Rows from block 4 of a small image classifier, named by matrix and row number. Rows with one number belong to one neuron. Each number is 128 + 24 x the weight over its row's rms, rounded and kept within 0 to 255. All counts start at 0.
After each neuron's rows are labels from the 100 images, of 14976, where the neuron reaches its highest value: "top examples" is what is common among them. Only what is clearly more common there than usual is listed. The data: capsule endoscopy frames (Kvasir-Capsule).
# fc1: MLP up (model.blocks.4.mlp.fc1.weight, 256x128), inputs 0-127
# fc2: MLP down (model.blocks.4.mlp.fc2.weight, 128x256, transposed), outputs 0-127

fc1.174 [151 186 112 148 128 116  65 159  93 166 112 102 145 121 129 142 134 126 112 113 133  99 151 156 176 147 114 154 121 136 137 153  82 138 134  86 152 127  85 133 145 146 128 126  99 168 109 122 125 164  82 174 129 131 151 123 119 122 145  97 143 152  85 129  95 123  78 121 170 107 133 181 111 141 120 117 108 122 116 136  85 121 126 113 101 159  89 124 167 107 132 138 125 156 151 182 151 150 119 170 113 116 126 127  88 115 139 128 137 128 140 118  98 163 137 112 109 127 150 101 140 126 113 135 107 131 106 108]
fc2.174 [112 132 137  95  55 134 168 106 135 101 108 117  92 122 135 146 184 102 157 150 186 113  72 132 123 107 115 137 161 155 136 107 177 183 149 108 136 107 113 107 144 114 120 106 146 121 126 134 147 119 111 140 148  74 153  98 147 114 155 104 128 143  99  95 133 123 171 151 151 102 128 138 158 141  99 143 120 106 128 142  99 101 100 184 146 154  94 141 130 154 127 146 127 115  94 132 135 116  93 125 121 141  86 121 121 138 123 155 142 119 170 134 148 133 162 135 113 108 161  97 131 126 120 139 133 106 124 112]
top examples: finding: ileocecal valve

fc1.184 [ 74  96 148 154 139 110 154 164  97 102 144 119 141 121 119 147 162  58 115 122 157 131 146 182 127 120  88 146 145 117 109 134 120 150 139 115  73 113 170 121 128 134 132 147 152 135 132 157 120 125 133 130 124 141  67 149 119 117 118 111 151 128 122 155 169 115  99 144 173 121  97 148 115 146 147 110  57 108 123 105 138 157 147 134 145 126 166 146 119  81 146 149 116 131 158 104 140 111 113 116 107 126  73 135 140 151 114 145 127 166 103 145 172 147 116 127 128 129 123 112  74 125 129 157 120 137 132 117]
fc2.184 [127 172 132 105 127 153 123 144 184 180 156 123 130 154 160 117 108 119 175 151 152 147 122 145 100 150 101 100 121 124 108 130 140 108 164 152 157 135 109 146 111  87 136 153 111 153  95 140  85  87  89 122 174 159 114 144 119 156 160 138 136 154 131 170 102 172 158 135 140 154 137 134 121  96 112 110 111 145 134 143 127 163 127 121 159 107 154  93 147  98 103 168 148 151 111 113 142 149 122 134  97  92 153  93 115 124 103 126 176 145 133  93  84 126 120 104  96 143 129 131 148 151 106  99 122 132 120 125]
top examples: finding: ileocecal valve

fc1.227 [156 106  92 112 117 114 131 116 152 164 131 156 137 123  76 127 127 156 119 120 157 116 132 149 129 140 120 108 115 157 103 133 138 174  88 151 124 102 102 110 127 110 126 173 109  80 124  85 145 178 131 149  99 124 119 184  91 110 127 174  95 130 143  80 175 138 139 116 145  89 126 102 120 139 143 141  88  95 119 125 146 121 128 113 154 144  96 126  96 147 133 138 151 154 146 115 156  75 119 113 137 114 124 133 136 146 166 119  94 129 112 122 107 166 150  95 102 147 132 145 139 151 139 134 175 175 155 129]
fc2.227 [113 120 107 115 123 158 135 160 161  98 109 120 137  89 159 144 135 152  99 111 114 133 131 109  99 137 202 124  72 119 152  67 107 146 114 119 127 132 112 114 159 109 140 135 120 135 134 108 128 135 141 114 105 116 156 137 114 116 145 132 148 141 127  90 153 156 103 102 136 120 106 111 146 104 108 118 173 167 159  97 161 135 105 142 149 124 118 144 166 123  99 136 130 138 130 128 121 102  89 131 138  99 130  76 109 105 121 157 157 128  97 104 141 142 110 122  94 108 162  96 209 112 102  92 120  94 135 158]
top examples: finding: pylorus

fc1.147 [131  89 140 123 102 117 168 117 137  89 184 160 164 150 123 121 108 126 141 128 123 101 180 122 121 153 127 106 103 152 131 134 120 108 136 157 103  94 149 103 149 102 119 128 147 118 149 132 135  90 112 136 105 143  98 115 140  89 118 116 111  88 177 123 135  99 143 143 112 139 121 143 187 128 150 101 131 102 165 122 152 122 137  76  93 155 150 128  94 140 153 120 128  94  86 128 160 133 140 186 111 137 128 134 173 103 138 135 131 120 130  82  69 146 154 129 150 115 117 105 136 146 157 167 146 100 131 124]
fc2.147 [108 128  92 164 130 118  99  90 126 148 133 126 196 110  90 115 120 186 176 137 134  96 148 101 113 141 124  89 109 158 159 137 144 131 110 146 143 144 105 151 100 142 117 109 129 114 160 123 168 135  91 128 178 104 123 114 113 110 104 115  97 118 158 134 189 125 125 145 145 126  82 106 132 127  97  80 121 130 143 118 123 118 141 122 126 130 175 106 126 139 105 136 118 111 132 139 105 138 136 120 147 130 145 150  92 111 127  99 156 122 138 150 108 116 117 107 195 170  86 124 131  99  78 131 156 119 113 121]
top examples: finding: reduced mucosal view

fc1.112 [155 145 113 116 120 125  81 129 132  71 183  91 149  92 117 118  94 107 150 134  95 179  91 161 108 117  98 108  86 140 113 133  97 125 143 109 149 121 121 138 116 138  98 167 150 116 128 133 123 101 128 105 111 100 182 142 160 102 157 111 170 115 129 117 147 116 107 132 142 118 114 138 134 137 148 128 141 133  88 176 123 126 178 114 152 125 137 137 138 140 111 105 124 140 151 105 155 144 111 171 135 126 151 124 160 158 166 133 145 110 104  62 104 176 143 141 127 109  93 142 143  99 150 136 139 157 113 116]
fc2.112 [159 138  83 159 132 119 146 122 112 125 183 126 142 138 115 115 118 133 127 115 128 145 129 117 163 169 109 102 133 110  82 134 169 161 127 116 101 165 137 137 152  88  89 118 100 142 173 118 143 133 119 138 152 146 118  50 112 128 157 164 131 117  77 137 118 128  93  85 118 105 149 109 144 127 111 149 177 141 119 140 140  99 135 111  97 136 141  79 102 160 123 157 154 101  94 121  93 117 117 107 118 102 119  89 132 119  86 155 144 126 150 141 116 127 143 134  99 118  91 115 115 110 108 130  80 116  99 129]
top examples: finding: pylorus; finding: foreign body

fc1.116 [126 111 112 151 131 149  76 120 151 141 125  88 102 145 116 146 170 120 110 107 154 121 126 120 128 103 155 143 146 142 123 159  93 122 132 117 109 118 100 118 150 108 127 121 127 114 187 113 114 143 131 130 124  85 122 100 107  94 156 146 121  98 129 116 134  84 104 133 105 164 129 159 123 136 156 154 113 143 129 144 142 119 105 110 120 166 136 118 110 100 116 118 112 117  72 101 149 143 131 123 165 118 134 106 135  89 139 201 145 172 125 146 134 104 181 169 173  83  92 128 107 172 150 169 157 108 128 134]
fc2.116 [107 123 174 138 132 105 112 136 135 136 130  97 157  91 124 135 106 118 128 111 104 128 117 114 141 116 127 149 138 117  91 137 117 130  97 128 125  66 129 138 140 123 117 119  85 105 183 136 117  95 148 131 154 130 151 122 125  84 146 151 156 140 117 125 132 161  93  68 156 114  89 119 128  99  99 172 131 189 102 112 112 102 125 127 141 158 166 140 116 102 145 150 117 128 115 130 139 149 110 132 101 136 127  98 157  54 175 138 128 155 113 143 142 121 116 139 128 132 145  80 138 162  73 177 144 133 123 133]
top examples: finding: lymphangiectasia

fc1.223 [140 119  69 107 138 131 125 107 120 106 181 150  98 128 116 138 143 150 103 118 156 156 108 180 139 177 138 122 152 142 149 103  77  87 167 156 139 113 177 115 140 118 103 145 113 102 118 133 124  98 140 102 139 106 121 112 118  91 132 132 107 100 152 155 112  89 106 191 130 101 116 113 164 121 153 140 111 136 121 159 126 148 132 114 138 137 158 133 130  68 130 114 101 129 180 148 107 132 123 124 130 156 138 118  87 111 131 108 129 150 122 130 132 166 123 116 145 153 137 128 101 142 112 106 188 149 119  81]
fc2.223 [ 97 112 110 109 143 149 153 135 169 111  81  89 116 124 179 128 125 128  76 138 117 125 187 143 159 114 104 120  76 110 149 125  78 141 134 102 153  96 118 119 165 108 133 123 142 147 144 107 138 125  97 158 140 138 132 144 117 118 146 114  94 112 124 153 133 120 129 110  70  86 120 103 159 125 123  94 120 171 183  90 105 134 127 162 129 143 128 120  87 123  93 153 133  96 168 107 137 148 140 144 111 131  99 123 111 125  84 164 115 142 161 144 118 133 110 141 101 140 161 159 126 142 106 126 136 128 165 140]
top examples: finding: foreign body

fc1.84 [116 143 127  98 139 111 101 141 129 141  99 116 188 135 125 137 100 105 119 119 107 134 134 115 139 157 162 136 133 131  89 146 120 132 169 134 170 123 142 189 157  76 163 132 140 142 120 128 104 143 103 122 109 107 115 169  85 143 121 136 148  93 132 160 125 154 137 117  98 104  97  63 112 120 115 112  83 127  87 151 121 165 129 110 171 157 119 161 101 106 131 138 119 184 119 141 102 156 117 106 156 142 154 140 119 128  85 133 140 118 104 117 122  95 132 148  97 148  91 131 118 144 183 120 142 135 151 128]
fc2.84 [141 131 133 133 120 136 128  92 188 155  81 111 118  99  76 113 163 151 137 125 119 154 111 119  93 154 120 131 107 143 141 145 106  93 125 120 139 153 167 116 101 159 129 124 134 142 149 113 140  93 131 110 171 113 111 108 117 149 131 120 134 153 133 153  96 142 112 127 123  87  51 161 154 126 100 123  72 124 142 151 115 157 164 148 130 143 133 129  74 125 139  96 121 148  93 118 160  86 158 149 122  59 133 146  98 106 124 132 110 119 124 103 112 141  87 131 133  84 103 148 148 112 126 134 146 130 124 145]
top examples: finding: reduced mucosal view

fc1.235 [132 116  98 125 120 185 139 149 150 130 135 106 122 122  99 132 151  99 110  82 121 141 120 173 133 140 129 132 142  99  93  97 147 128 132 120 126 130 138  90 157 130  96 149 150 127 148 150 135 124 107  98  94 119 119 155 141 139 130 142 141 117  87 124 129  98 106 122 108 120  91  94 165 128 123 128  89 146 176 121 114 174 122 147 149 157 128 197 107 121 122 109 193 184 174 183 111 118 102 157 136 120  92 125  64 131 120 161 149 114 100 154 138 116 112 129 127 132 103 130 139 123 151 131 132 120  97 126]
fc2.235 [146 162 125 130 108 151 130 112 139 178  81  94 149 146 150 136 116 133 104 154 130 160 120 144 109 148 116 148 170 171 129  92 121 111 147 115 156 136 118 145 166  97 176  98 142 166 129 127 166 106 140 158 158 143 132  96 124 178 102 140 127 163 127 165 100 115 128 170 152 104 124 105 122 108 145 157  78 136 175 143 130  97 147 145 125 140  80 100  99 107 122 138 123 115 150 173 121 143 101 112 145 188  98 124  97 149 117 144 111 136 138 139 162 153 101 131 142  97 120 134 118 133 140 105  99 108 124 107]
top examples: finding: ileocecal valve

fc1.27 [144 108 129 106  96 107 130 127 171 109 123 114 167 158 141 137  94 131 140 138 115 106 101 116 109 119 104 134 112 127 134 125 109 158 124 124 121 127  92 133 135 135 117 142 140 156 147 126 122 133 132 126 115 134 123 124 127 161 127 170 101  72 131  89 161 166 130 109  83  81 171 153 120 150 112 144 123 143 183 151 144 152 109 114 124 164  99 118 151 161  95 128 111 176  97  91 143 117 143 182  99 120 140 114  99 151 132 121 149  91  97  70 133 173 117 155 130 130 189 122 166 110 145 108 134 130  88 126]
fc2.27 [111 121 105 125 128 137 131 155  80 114 138 126 111  96 118  51 132 155 102 127 113 142 125 117 156  88 135 136 104  95 155 156 120 155 153 120 126 136 120 120  99  92 157 152 124 125 139 146 112 131 123 138  95 114 119 128 112 160 151  97 120  91 132 150 102 144 135  99  79 120 156 131 137 136 122 184 155 162 144 124 133  81 163 114 134 139 153 150 130 127 137 154 103 120 114 130 190 170 114 143  99 135 133 144 135 126 165 130 108 117 102  58 148 117  98 137 143 113 126 124 122 125  81 191 118 162 118 162]
top examples: finding: ileocecal valve; finding: ulcer

fc1.88 [123 159 101 130 122 161 105 124 144 122 171 115 144 126 101 143 129 150 119 135 135 113 153  73 135 156 124 118 138 150  90 126 101 132 145 138 129 148  98 134 124 149 104 172 169 122 144 138 103 128 135 111 163 132 119 124 128 133 132  99 125 141 170 138 168 129 116 111 105 138 134 126  88 121 113 114  90  95 114 116  91 121 135 122 143  79 118 134 119 130 155 128 157 120 128 101 190 123 150 151 139 124 106 105  86 162 136 131 116  89 162 109  82 125 110 149 101 121  85 156 155 158 198  84 191 104 151 113]
fc2.88 [147 162 129 128 137 157 173 146  99 134 104  89 101 131 136  59  98 156 129  93 145 133 122 107 144 106 152 144 141 141  95  98 143 103 123 134 145 133 162 203 132 100  83 154 152 155 108 101 152 113  96 148 116 124  71 114 135 138 162 140 144 134 135 110  76 111 112 150 163 115 149 150 159 134 114 128 163 124  94 114 117 120 129 119 137 140  94 128  90 131 130 126 129 132 141 148 147 166 130 130  92 117 101 110 129 156 144 120 124  93 117 106 121 119 166 126  78 163 117 120 118  74 107 143 114 152 122 115]
top examples: finding: foreign body

fc1.187 [109 147 123 131 136  85 108 154 107  85 131 145 117 102 117 181 148 157 162 102 153  91 113 180 127 121 116 127 151 151 126 135 111 138 157 158 175 133 118 110 113 158 124 107 142 119 127  74 166 146  93 172  92 107 134 114 144 118 142  99 119 125 114 167 102 156 156 128  96 128 144 147 118 149  96 139 104 158 134 129 131 125 153 142 119 137  96 141 123  84 120  88 100 137  98 134 152  91 156 148 107 135 136  77 106 134 133  90  93 153  88 137 158 117 110 171 148 170 143  98 122 148 124 155 135 148 122 129]
fc2.187 [116  95 143 120 111 135  87 130 172 132 101  85  62 134 112 191 110 145 123 126 119 122 147 154 133 101 116  91 167 124 115 130 148 151 129 112 123 103 102 159 119 148 143 142  79 191 101 114 120 164 138 121 150 149 124  84 150 139 160 141 154 140  98 166 113 150 164 126  93 150 132 169  99 120 109 141 112  95 127 142 116 100 145 159 126 119 135 176 102 138 126 114 156 113 118 128 120 150 129 119 135 149  69 142 129  65 130 107 125 142 141 152 166 115  96 124 132 128 144 116 133 133 158 112 148 112 121 131]
top examples: finding: ileocecal valve