A small image classifier, trained from scratch: activation gelu, layers 12.
Rows from block 4 of a small image classifier, named by matrix and row number. Rows with one number belong to one neuron. Each number is 500 + 25 x the weight over its row's rms, rounded and kept within 0 to 999. All counts start at 0. Numbers have three digits each. After the name is the row's rms in percent of the matrix's.
After each neuron's rows are labels from the 100 images, of 14976, where the neuron reaches its highest value: "patch colour" is the nearest of a few named colours to the mean colour under the peak. Only what is clearly more common there than usual is listed. The data: capsule endoscopy frames (Kvasir-Capsule). In brackets: how many of the 100, against the usual share in percent.
# fc1: MLP up (model.blocks.4.mlp.fc1.weight, 256x128), inputs 0-127
# fc2: MLP down (model.blocks.4.mlp.fc2.weight, 128x256, transposed), outputs 0-127

fc1.163 074:511505515516491508453493471514475488538510560534506479537506458520493484438539499499521488510454489494495498458487524487509501491514510473490517508468502516483507528474520490503517489511483566503524497522502517517481522495528483507529521500536530444463447499492505464489435508497498501497501510466491519496503492471516489550515536487490475547525549479534490478467505546501498486499437
fc2.163 074:468473556520451501498516520478515468502478462485449488453509458519507502484542498477526469490468509491496480517475516491551456514463464512502510465492479506516520522495498499494517448511446515506511488490454518475498488497494500516524492481469482527510484480504516480517491482492534458465525461466489520461503502472493547480488472495508516474530507480522491457549493530514497470447464
patch colour: orange (68 vs 12)

fc1.120 102:498536471503533470497520533515506476494520445505490474526532486539508546488451482484534526498495510510488504482503472467448536498508498510491516530460435501493541487498494507480504501506495496512510423512504511560511520493484484480457493462525523525501493509519501527493493525505548500464478477481522472498494472531485478532491477524472553505514531475492483480519557531472474509475515
fc2.120 111:482494500480532497514513522489519489489541542528506519450544463530481516480496483523437421464492465503516504487518472545483514508515479475464534478511498481515478487521483501486487467494495496481514501444491517484538510490497513500494469490540525513507446486480489529490515544523472512474482501503482550492469516484476512476470475521508481535492504502488450501455488527545492511536537
patch colour: orange (51 vs 12)

fc1.162 108:498499501482530504506526503558483519506503481484481450485502474447482493486473508519533470463510541510535530513491462510488530470494530538493464490499496495504543505554481541473466489473477489532521484495499496530498472480518497490530505529452502484502524526502508498470481533508552506495508479484536471482472540504516507489540502468465514516500477481548499472528448542508545460488464
fc2.162 100:487524518534492501512499489506545491491552554500513498495534536517526520467486542512504500507541501529498491496508436489503522449486510502464494491486559489494470485497487506524502510475540442512504548451538516524507500501451532505515533528510513512505488485490530516515499485469468466514523523509502491458507486488522496495480491460503510521537543502470490489479453425529506486490517
patch colour: orange (38 vs 12)

fc1.57 055:520477479485524481508503444497473479534496492498471472524453472501503503450494505419499491499490487494528494507481532504526519486525523472496478512484514481525544468499521502442501511513513561527505518548495534493534496490481529471508524486470496477530456492456547501507531500540511534474511509484518498486507498497503511479542474526514451536522494503487554457473516484491488488526520
fc2.57 049:492555496466538458464529501540519493485479479481467497497542479505502497545515547516473502475457479528507471497541517502520468505480508514497509543516524544545492449518477527505522545485430481526499447503517488506469525497484485497527521448486514469515501517483474507517533514505470519460430513525502521489501532490499503533512488534481479497522502500494493511520479495482488497502512
patch colour: orange (36 vs 12)

fc1.214 069:471494473473512489468493474531461510483501485506473486506452524504530534498550522508513534536497494492499512534481478520515527494476526488498466456486517512479500498470484448488448511510513567530547519492491474469502560498517489560484508518478489493506523493506477509508534453537554518536483516530529502523500468518501465508492497446499520526479501481496512470460500513494463493490473
fc2.214 065:503516531503538476502461547505489488455525495500506506486512467493492529472535486504538463470512508546547495472476484475524518498495471515550471489531510511452507513502523489487521498513506512489520460480493503477463550522512445529507527515515531489545524532471507463512518474478451483509496549497495539545501506539529506515501432466496489504492495480533467509505459508503505474498499
patch colour: orange (48 vs 12)

fc1.61 135:524536482513506464499508469528480470520471478525472472516517459491544500535524482505480527516492522496501489531446506518512524522441456439512490446474507510479464500520467521503517518494512529486482498498477499492513468486481484493433489476498561547534501504527516496487541477543543525516525517474495479504495521530535477487480500504494525497499514537483480522522511513497448509489472
fc2.61 121:500471497515514531538488458480461579490486505489510486525544479541489511500526509438508433516462462515499477488492518534502505491485502534522496509476558468512516500533503502503494489506517512491518496534508462536528514480473472518504484465480493461508501474485508507501493420511514510541492527465491515477453464505494462509504429518493488485488496479501476499511517506494504512500512
patch colour: grey (91 vs 7.6)

fc1.178 092:537492517491480464501536510455492499484493505478468485511488451543497501482524494473498522508535495538537496460494496525499504470526474471536467488535482518541507513473535463490510505527461493517515479532481500526505467498519482510463440544508506529505472490481474467485490517499501508451558518492530521532514476476515510542532530500475499506542487507492478484558488500461487514456537
fc2.178 104:512507547517452532519498484486511528481502491494521489501497493515516463512497505449490444485487507485499503500493534462511453486496466458481526560539506473546510515456514483488509499495530481488501492530488525484479453523533481501498508515493476452506487501491525497480547499494545532515537466557478462483513490494482514524527531494543471479466458473525469511505501538496501524538535
patch colour: orange (60 vs 12)

fc1.157 106:490477496502530496486504515485511461533498474481468478502511543488515478464496443508515536481538503530489489480522489524526503493530504515501469498502527484490529481506478495499473501483489506499497522487495485530493522513485536434502485508560466501429546507487492541526556521492500541454483499480512487447510479480547494526502486513442500485487518543501467518520541488484538467525519
fc2.157 113:511509532495494522489506442446505504522542480475520513510477538515517501496458489518467535489467491492473437511458509495502536497461500523522491517496525533436508509524516496508445506499500489446514463497518502492555494495497537535516542519507504493479478546494529487527484436538464504505466462508481483460491516497516484514486479483517501526486463463502525481515516504516495476478504
patch colour: orange (71 vs 12)

fc1.18 017:529527476481528484466514506514454521487468485480471484517472501498468498460557496495509553520471534523484536521513500515488504499562529467474489477484478450488529498482519531472506493507460519515485485472522462534476467481532472538513471540479464490513479504486538539512486531499552522496534517462498506515542495525469496515499506517487520503496533493510506495504513466496538482499438
fc2.18 023:551492479523571459494505495488521514515510483536496492482567471521513517536487525537459488504510500446518494477498467549513493497534507496506490463539484516482545482474501519493501517504529488502548453504472518507533539508528537473480494493485506485512493486504471497497528526494501518471488475487498476535542503483452483455491507474488488493479517513493515507589474506481517478504510
patch colour: orange (57 vs 12)

fc1.68 135:514462508473482484517530558445497502500548493531524505475473463528503524476508506507526501515482513482485522460498492478497488484490498508531490472515495517485532516554502546458463494492489455516493538486518498537516518473515519503489480503561497435467527492524490476489480492503478505514519499463463522521466483501518489476488517439489493542513516458530536492512490564518474515516506
fc2.68 126:523517490521490534512495474510457467487495498497478510484536562484494492512534503480484518515478499498508477501480480470461549469481527503540489502484484494576513489503499490530502493475482511517468547517502528402471461504488485512503505486486539490481470480483479485552501505462521499515503484520485521521502498509509502482486501471486482501470508486483486497516571440487503536487551
patch colour: grey (27 vs 7.6)

fc1.145 110:516498468516510516472479532482503474496557482476524487491492479476518526495449517502515505514485523509463503501514477492553490502473525489451469496492450503498561473517519537485498466481534506513497513529525489545520486492435512503447473508511470520472540475475514486479474498527463484505477521498511461459525484477481501534506518551499516531493534507518506519488495567480537494509504
fc2.145 102:522488508500509484529515464477474463488544527500491528499483483464477504516528511448525489490498481534503482495487469548502566500473520502472470503535515521491528471440505523535529471503525535518515523516481473520481520499495504509403470518507456474494486505544474508474509541456510510505460495520517510522478506474480482499475504496476500537517494533465512503504505474481541476495515
patch colour: orange (38 vs 12)

fc1.206 105:468505460517487506465537462519437531455474496508497491495525434471509472515541500518496532512509505478520495521474469478490515473501505493467534559505495514478487479486543540469478510508495544506521473512446489505517528507471468514503523542499520534505522506528502517467469479473497508477518509474475526534471459477507497504531487505492520494480502526508528484507522486533569494475528
fc2.206 101:492512499490507482484474530511518432526497542527463503537504503453507516530510474541538510532459476534524548484466515449477485487479497510458545490493481494475527482513485465510483530520507482519500501486474492505473488527516525498484482509536463504481542499507508499575529505474529453497487475497505529496458478505483518495512443506518479523489516521500506474523497542494528495448494
patch colour: orange (64 vs 12); grey (31 vs 7.6)

fc1.180 046:463517470486544505545523508503455514545526473504447538526502456535472503486534505521543495554505490471478507543523462481463499489525520503454505492498516433505502464472484477519490497504479553507514488461515452514505508516488487433492471537482508491507482518516455518481517517491511523489509519455532508492526497500472504517485510485471526514509517482511504478521498526492504516542497
fc2.180 061:539479512525488458506490488509489478512506497495500493499494509491514531483525517476466516507516531483498508519450494485474544553462484480506497471494490509505493504469504533482509503497499517497502524508469548474522493501498499516489568527460491469519487527501498513506527504509485539497498474507483503459480487553520449545448525435530507444515486561519495473475470531461458529471489
patch colour: orange (32 vs 12)

fc1.77 058:521468483520513494475504505524445515484548464512528525512494510485464501487508502494517536538475454494478519545482488513511533476523512482523482486528498503477475487551472513512500464458481496479517516476495478507485500550503506429437502512540504552459491481460496433473524522523512542472519515500517497510505492494495507529481450483505494512516505491526517484512539516513531538489491
fc2.77 059:509487497521490488502516509457450502482508529484541512459505458514492448504510515470530508512505463496458523540515509537542507472514488497465505502504463520501503520508534527460530460500425528516482487455503478502500438496485556510486492524493500523484474502523510463488499476474518507477515511480526501534516535539468523489553458507488493484500513548523531490532497486482477515489480
patch colour: orange (42 vs 12)

fc1.238 126:502501495513515528470516503495453509562503491516477506504504524507506460479445464506511522470505505513534525520496535483462532489550509508494497502487465501480537500517472526505528524518515509521551483469474480497520508480521493525512455516546465489486539496509485518493503474495475498501423478419512553493502483509483524499471537527458452472512532472506491486479497515506508522489505
fc2.238 120:502502486478529524453530529504530493505487520509472548502498500499526494471510493501464484510523515520491499528532479441491490520518464476509521533492503509536525547557492498467475530463463489507521483523465531459504531525481495532492478514491510490459475522516452557506507444536500538509494530522506494480454485535518489492539474469491440496526476492499493484472502496466494503527481
patch colour: orange (49 vs 12)

fc1.165 110:513487516496524513503491493506499549494504511501512516456443514504540508472511480485514520536527480480509538492509457494484547480522495481500512508494557432483520487460519501483493531497503502439487509464510501525468500518466522513519463512465495486495472514493519472527489502515530477563489511506528483525494461489500451556500506513488523517497497500475465462543503516512493548533442
fc2.165 107:498491517519518492529554504485517443506532514499535520452449519515463482513494483495555477493542479514499475503487483517507508545506478518523523452515462525522479511447514494502500514537551478494483511505478466495508492496538517505482504533478494535491509505544555496493500506558481527492512481496508513543459491497512507526521455504530494494540505504496518505479508539437485478518534
patch colour: orange (49 vs 12); grey (35 vs 7.6)

fc1.250 058:499492489465512482515476504512526516529511476515529443512481526487462518493488476487478504475518464456504498528530467519496552528506485511515545476515501493512465539502510514475503477551487510503493497517490523474499535475421483474449485514534547467476557491494476512503532519483491472483553479469492486491544499498508526511524564504472516488489493535465499503490518528506497466500513
fc2.250 054:498527487497535467503518538500535493493513531492481490540501498488479538487525538481463496459492491503506462479535523479486560484539517491562512493551542509536494486478500520511504494549539467491500491496518503463476509489516528476496473481463534501503494462502495527498521503517445474497464498468488565504504534465492502526493506510502531534530492553486484499494509500483529454531531
patch colour: orange (42 vs 12)