{"model": "image classifier", "dataset": "capsule endoscopy frames (Kvasir-Capsule)", "horizontal_flip": true, "num_classes": 11, "dropout": 0.05, "inner_norm": false, "patch_size": [4, 4], "optimizer": "muon", "muon_scale": "original", "nesterov": true, "adamw_lr_other_params": 0.00075, "steps": 8200, "batch_size": 128, "weight_decay": 0.01, "adamw_weight_decay_other_params": 0.01}
Rows from block 7 of a small image classifier, named by matrix and row number. Rows with one number belong to one neuron. Each number is 128 + 24 x the weight over its row's rms, rounded and kept within 0 to 255. All counts start at 0. Numbers have three digits each.
Before each neuron's rows are labels from the 100 images, of 14976, where the neuron reaches its highest value: "colour at peak" is the nearest of a few named colours to the mean colour under the peak. Only what is clearly more common there than usual is listed. The data: capsule endoscopy frames (Kvasir-Capsule).
# fc1: MLP up (model.blocks.7.mlp.fc1.weight, 256x128), inputs 0-127
# fc2: MLP down (model.blocks.7.mlp.fc2.weight, 128x256, transposed), outputs 0-127

colour at peak: grey
fc1.157:135151159140107077106132120113156126111138132122134106150099086165126115175108111114151140129163085127100129118125104152144151105133116137170129125128110173085135156152132128096142121093142155152106149098132157106135143142181103118136100082122143108096117154152176125097115132090177112091138142129117129148172145107131160173097156129104080098112140164100094113121154115143144119136146
fc2.157:109105134135154120153148134097116158107101123104112141106124081113151116093134141154104123118156151121147157114147174139139139141125133081134125132114124147099122159147111153121111127100131167126110160114115103076163131124142096105157204129110140151176200113091141137131190136126156093172127157120145122144139116085119152084153137134163115110134121111129157135108116117156133101157138

colour at peak: orange
fc1.139:128068142120148091112117135110109126157112100149139161157140149101103127134113108112078149116099144124140107141093135130109080173128172127116138118159115099138110142151093115095149121113169094126153118166138094126091153126124113120148200140118149121151113147108153113102167118122162112179167143152098142105181093108157129154115117106098123102119157129094156133134132127127149117152139
fc2.139:140144111134121137137166131121160116151104099136124115100166166173149139097161104118105128142125095121094120093136136101128134091153067134111133159167123149113147115130111097155114143134118138126133149174090147107153112075141166104159131135186186106134137146119156102120143109118146138167154118131156167106138094125143110118146111141104093118086136120092104078136140144095134116094109

colour at peak: orange; pink
fc1.202:122139130134142089110158119116131170106107111128115100119148134104159100094127173150141124089157107147099134109131149118074122120102166120100104097155132127150157180126147113118120122150131133159141179109145076130136122158138102095173106132085150123121095104133134150151156123125173116134162138136121126117144105098158160129173138156098143119133123149109131136064157122105099103077158
fc2.202:143150109149107118110134098135155136164108168113156114111101128159139104127080138109131130130111171174146114157125121098162134131159138145146135136097135093066093143112113168132134164132140160136105136119187149120143118178069153094131165111128138110105122131116137091107127119113090104119108168113128107111149164134106085145147116133165168110124141109146164145119105179138120134099143

colour at peak: orange
fc1.130:141081104151144129084117098149148164139146170100108153108145140087124134172144077129131150108120140117142133146150111099133110171139131112131145110127147133105123077142101101106163142135141119155116127119146110136047073120147121138129135117139151127151138125135112106136139122150152124119116157135157038103146097118129134142103106143089128128145135122121122135130154155169129133117202
fc2.130:153103134110085152139120155133116103111083114181142111087125169161136090133116138144134162105120146110141118144115191161122135132158118157126100109093149160114081151169106106098164114131117111151111114109135102171134088128140138122122160125128108140148130110147120111147137155092081123111147127152152121102185138120107122136147092111142124100112128090113162147131119119162083153156176

colour at peak: orange
fc1.175:144127111110139141067120165105128152138104147113096081108108134139108090147102154134106152130145123099143135132128148147139098137082127151135140102150128120099130139177121132095117096149156110113081121140176126175188132145134146117135108141109140104140137173135111120162111102097131099105164101126107083136191164107096128087129140108158142141106143114156123105142121142158171146155120
fc2.175:203116117139125128156124131141154119157086127107100140144115144115111095150106109132185110172094129111126155134125087129086123145189142084121145087150101099140112096152095108110121125100115126090152114149107155142124113089136156128129133118128156136085197088115144176128116115107138085150111103150125122123131136104153144123125130156131154145140125098147118155152113129126170131119155

colour at peak: orange
fc1.8:142137098130101126129143116126133143096123111211131130151126121092144135148096123138111122140165098123106106117121110113125126095105158110144103089132112138123120142141076120099152127140120110127167121167144125105171116107154126121193182102104106144117109100085151116128160147123147098146130122140160085123157104121131121138119157190125129135113182128124074136105118152178157114112124
fc2.8:181105127128172107168067086155135116153140104131093154132136115106135152110139123132142110148117107116135149119148133152137133139131103117139131142106170147139140136110152106109119133144083158136124128169166169168135083134178122093126129102108173147114088112099113133122117102138152073106130135132085134109104129141156106109164106086148103134088147113154121144075122133124121125086092

colour at peak: grey
fc1.60:123092132118132151145166132143091118171133098087142146133123104138161131157116146108098111137189146161073140152121123123137098140084145094090157119136159099136152140119151096108090142113107131074143118157140127170135140139117113114145140104141144144112167114098166101108128129136103117067097124106154080124118114130151187117136123114162152151148120147145113155100129142130109149109166
fc2.60:120102139118181155124167127136126126139115115125117171107144096084104120125106165104116119129141105168197141080120139083165088129113148113122157111150082119128117119144102088132147140110155144089150144120151150131128092137145124129130161137097109128173128132142170129159135148170152129108088143169156123134125096100130145167132126131152164113138142145092098115092149111137146108170096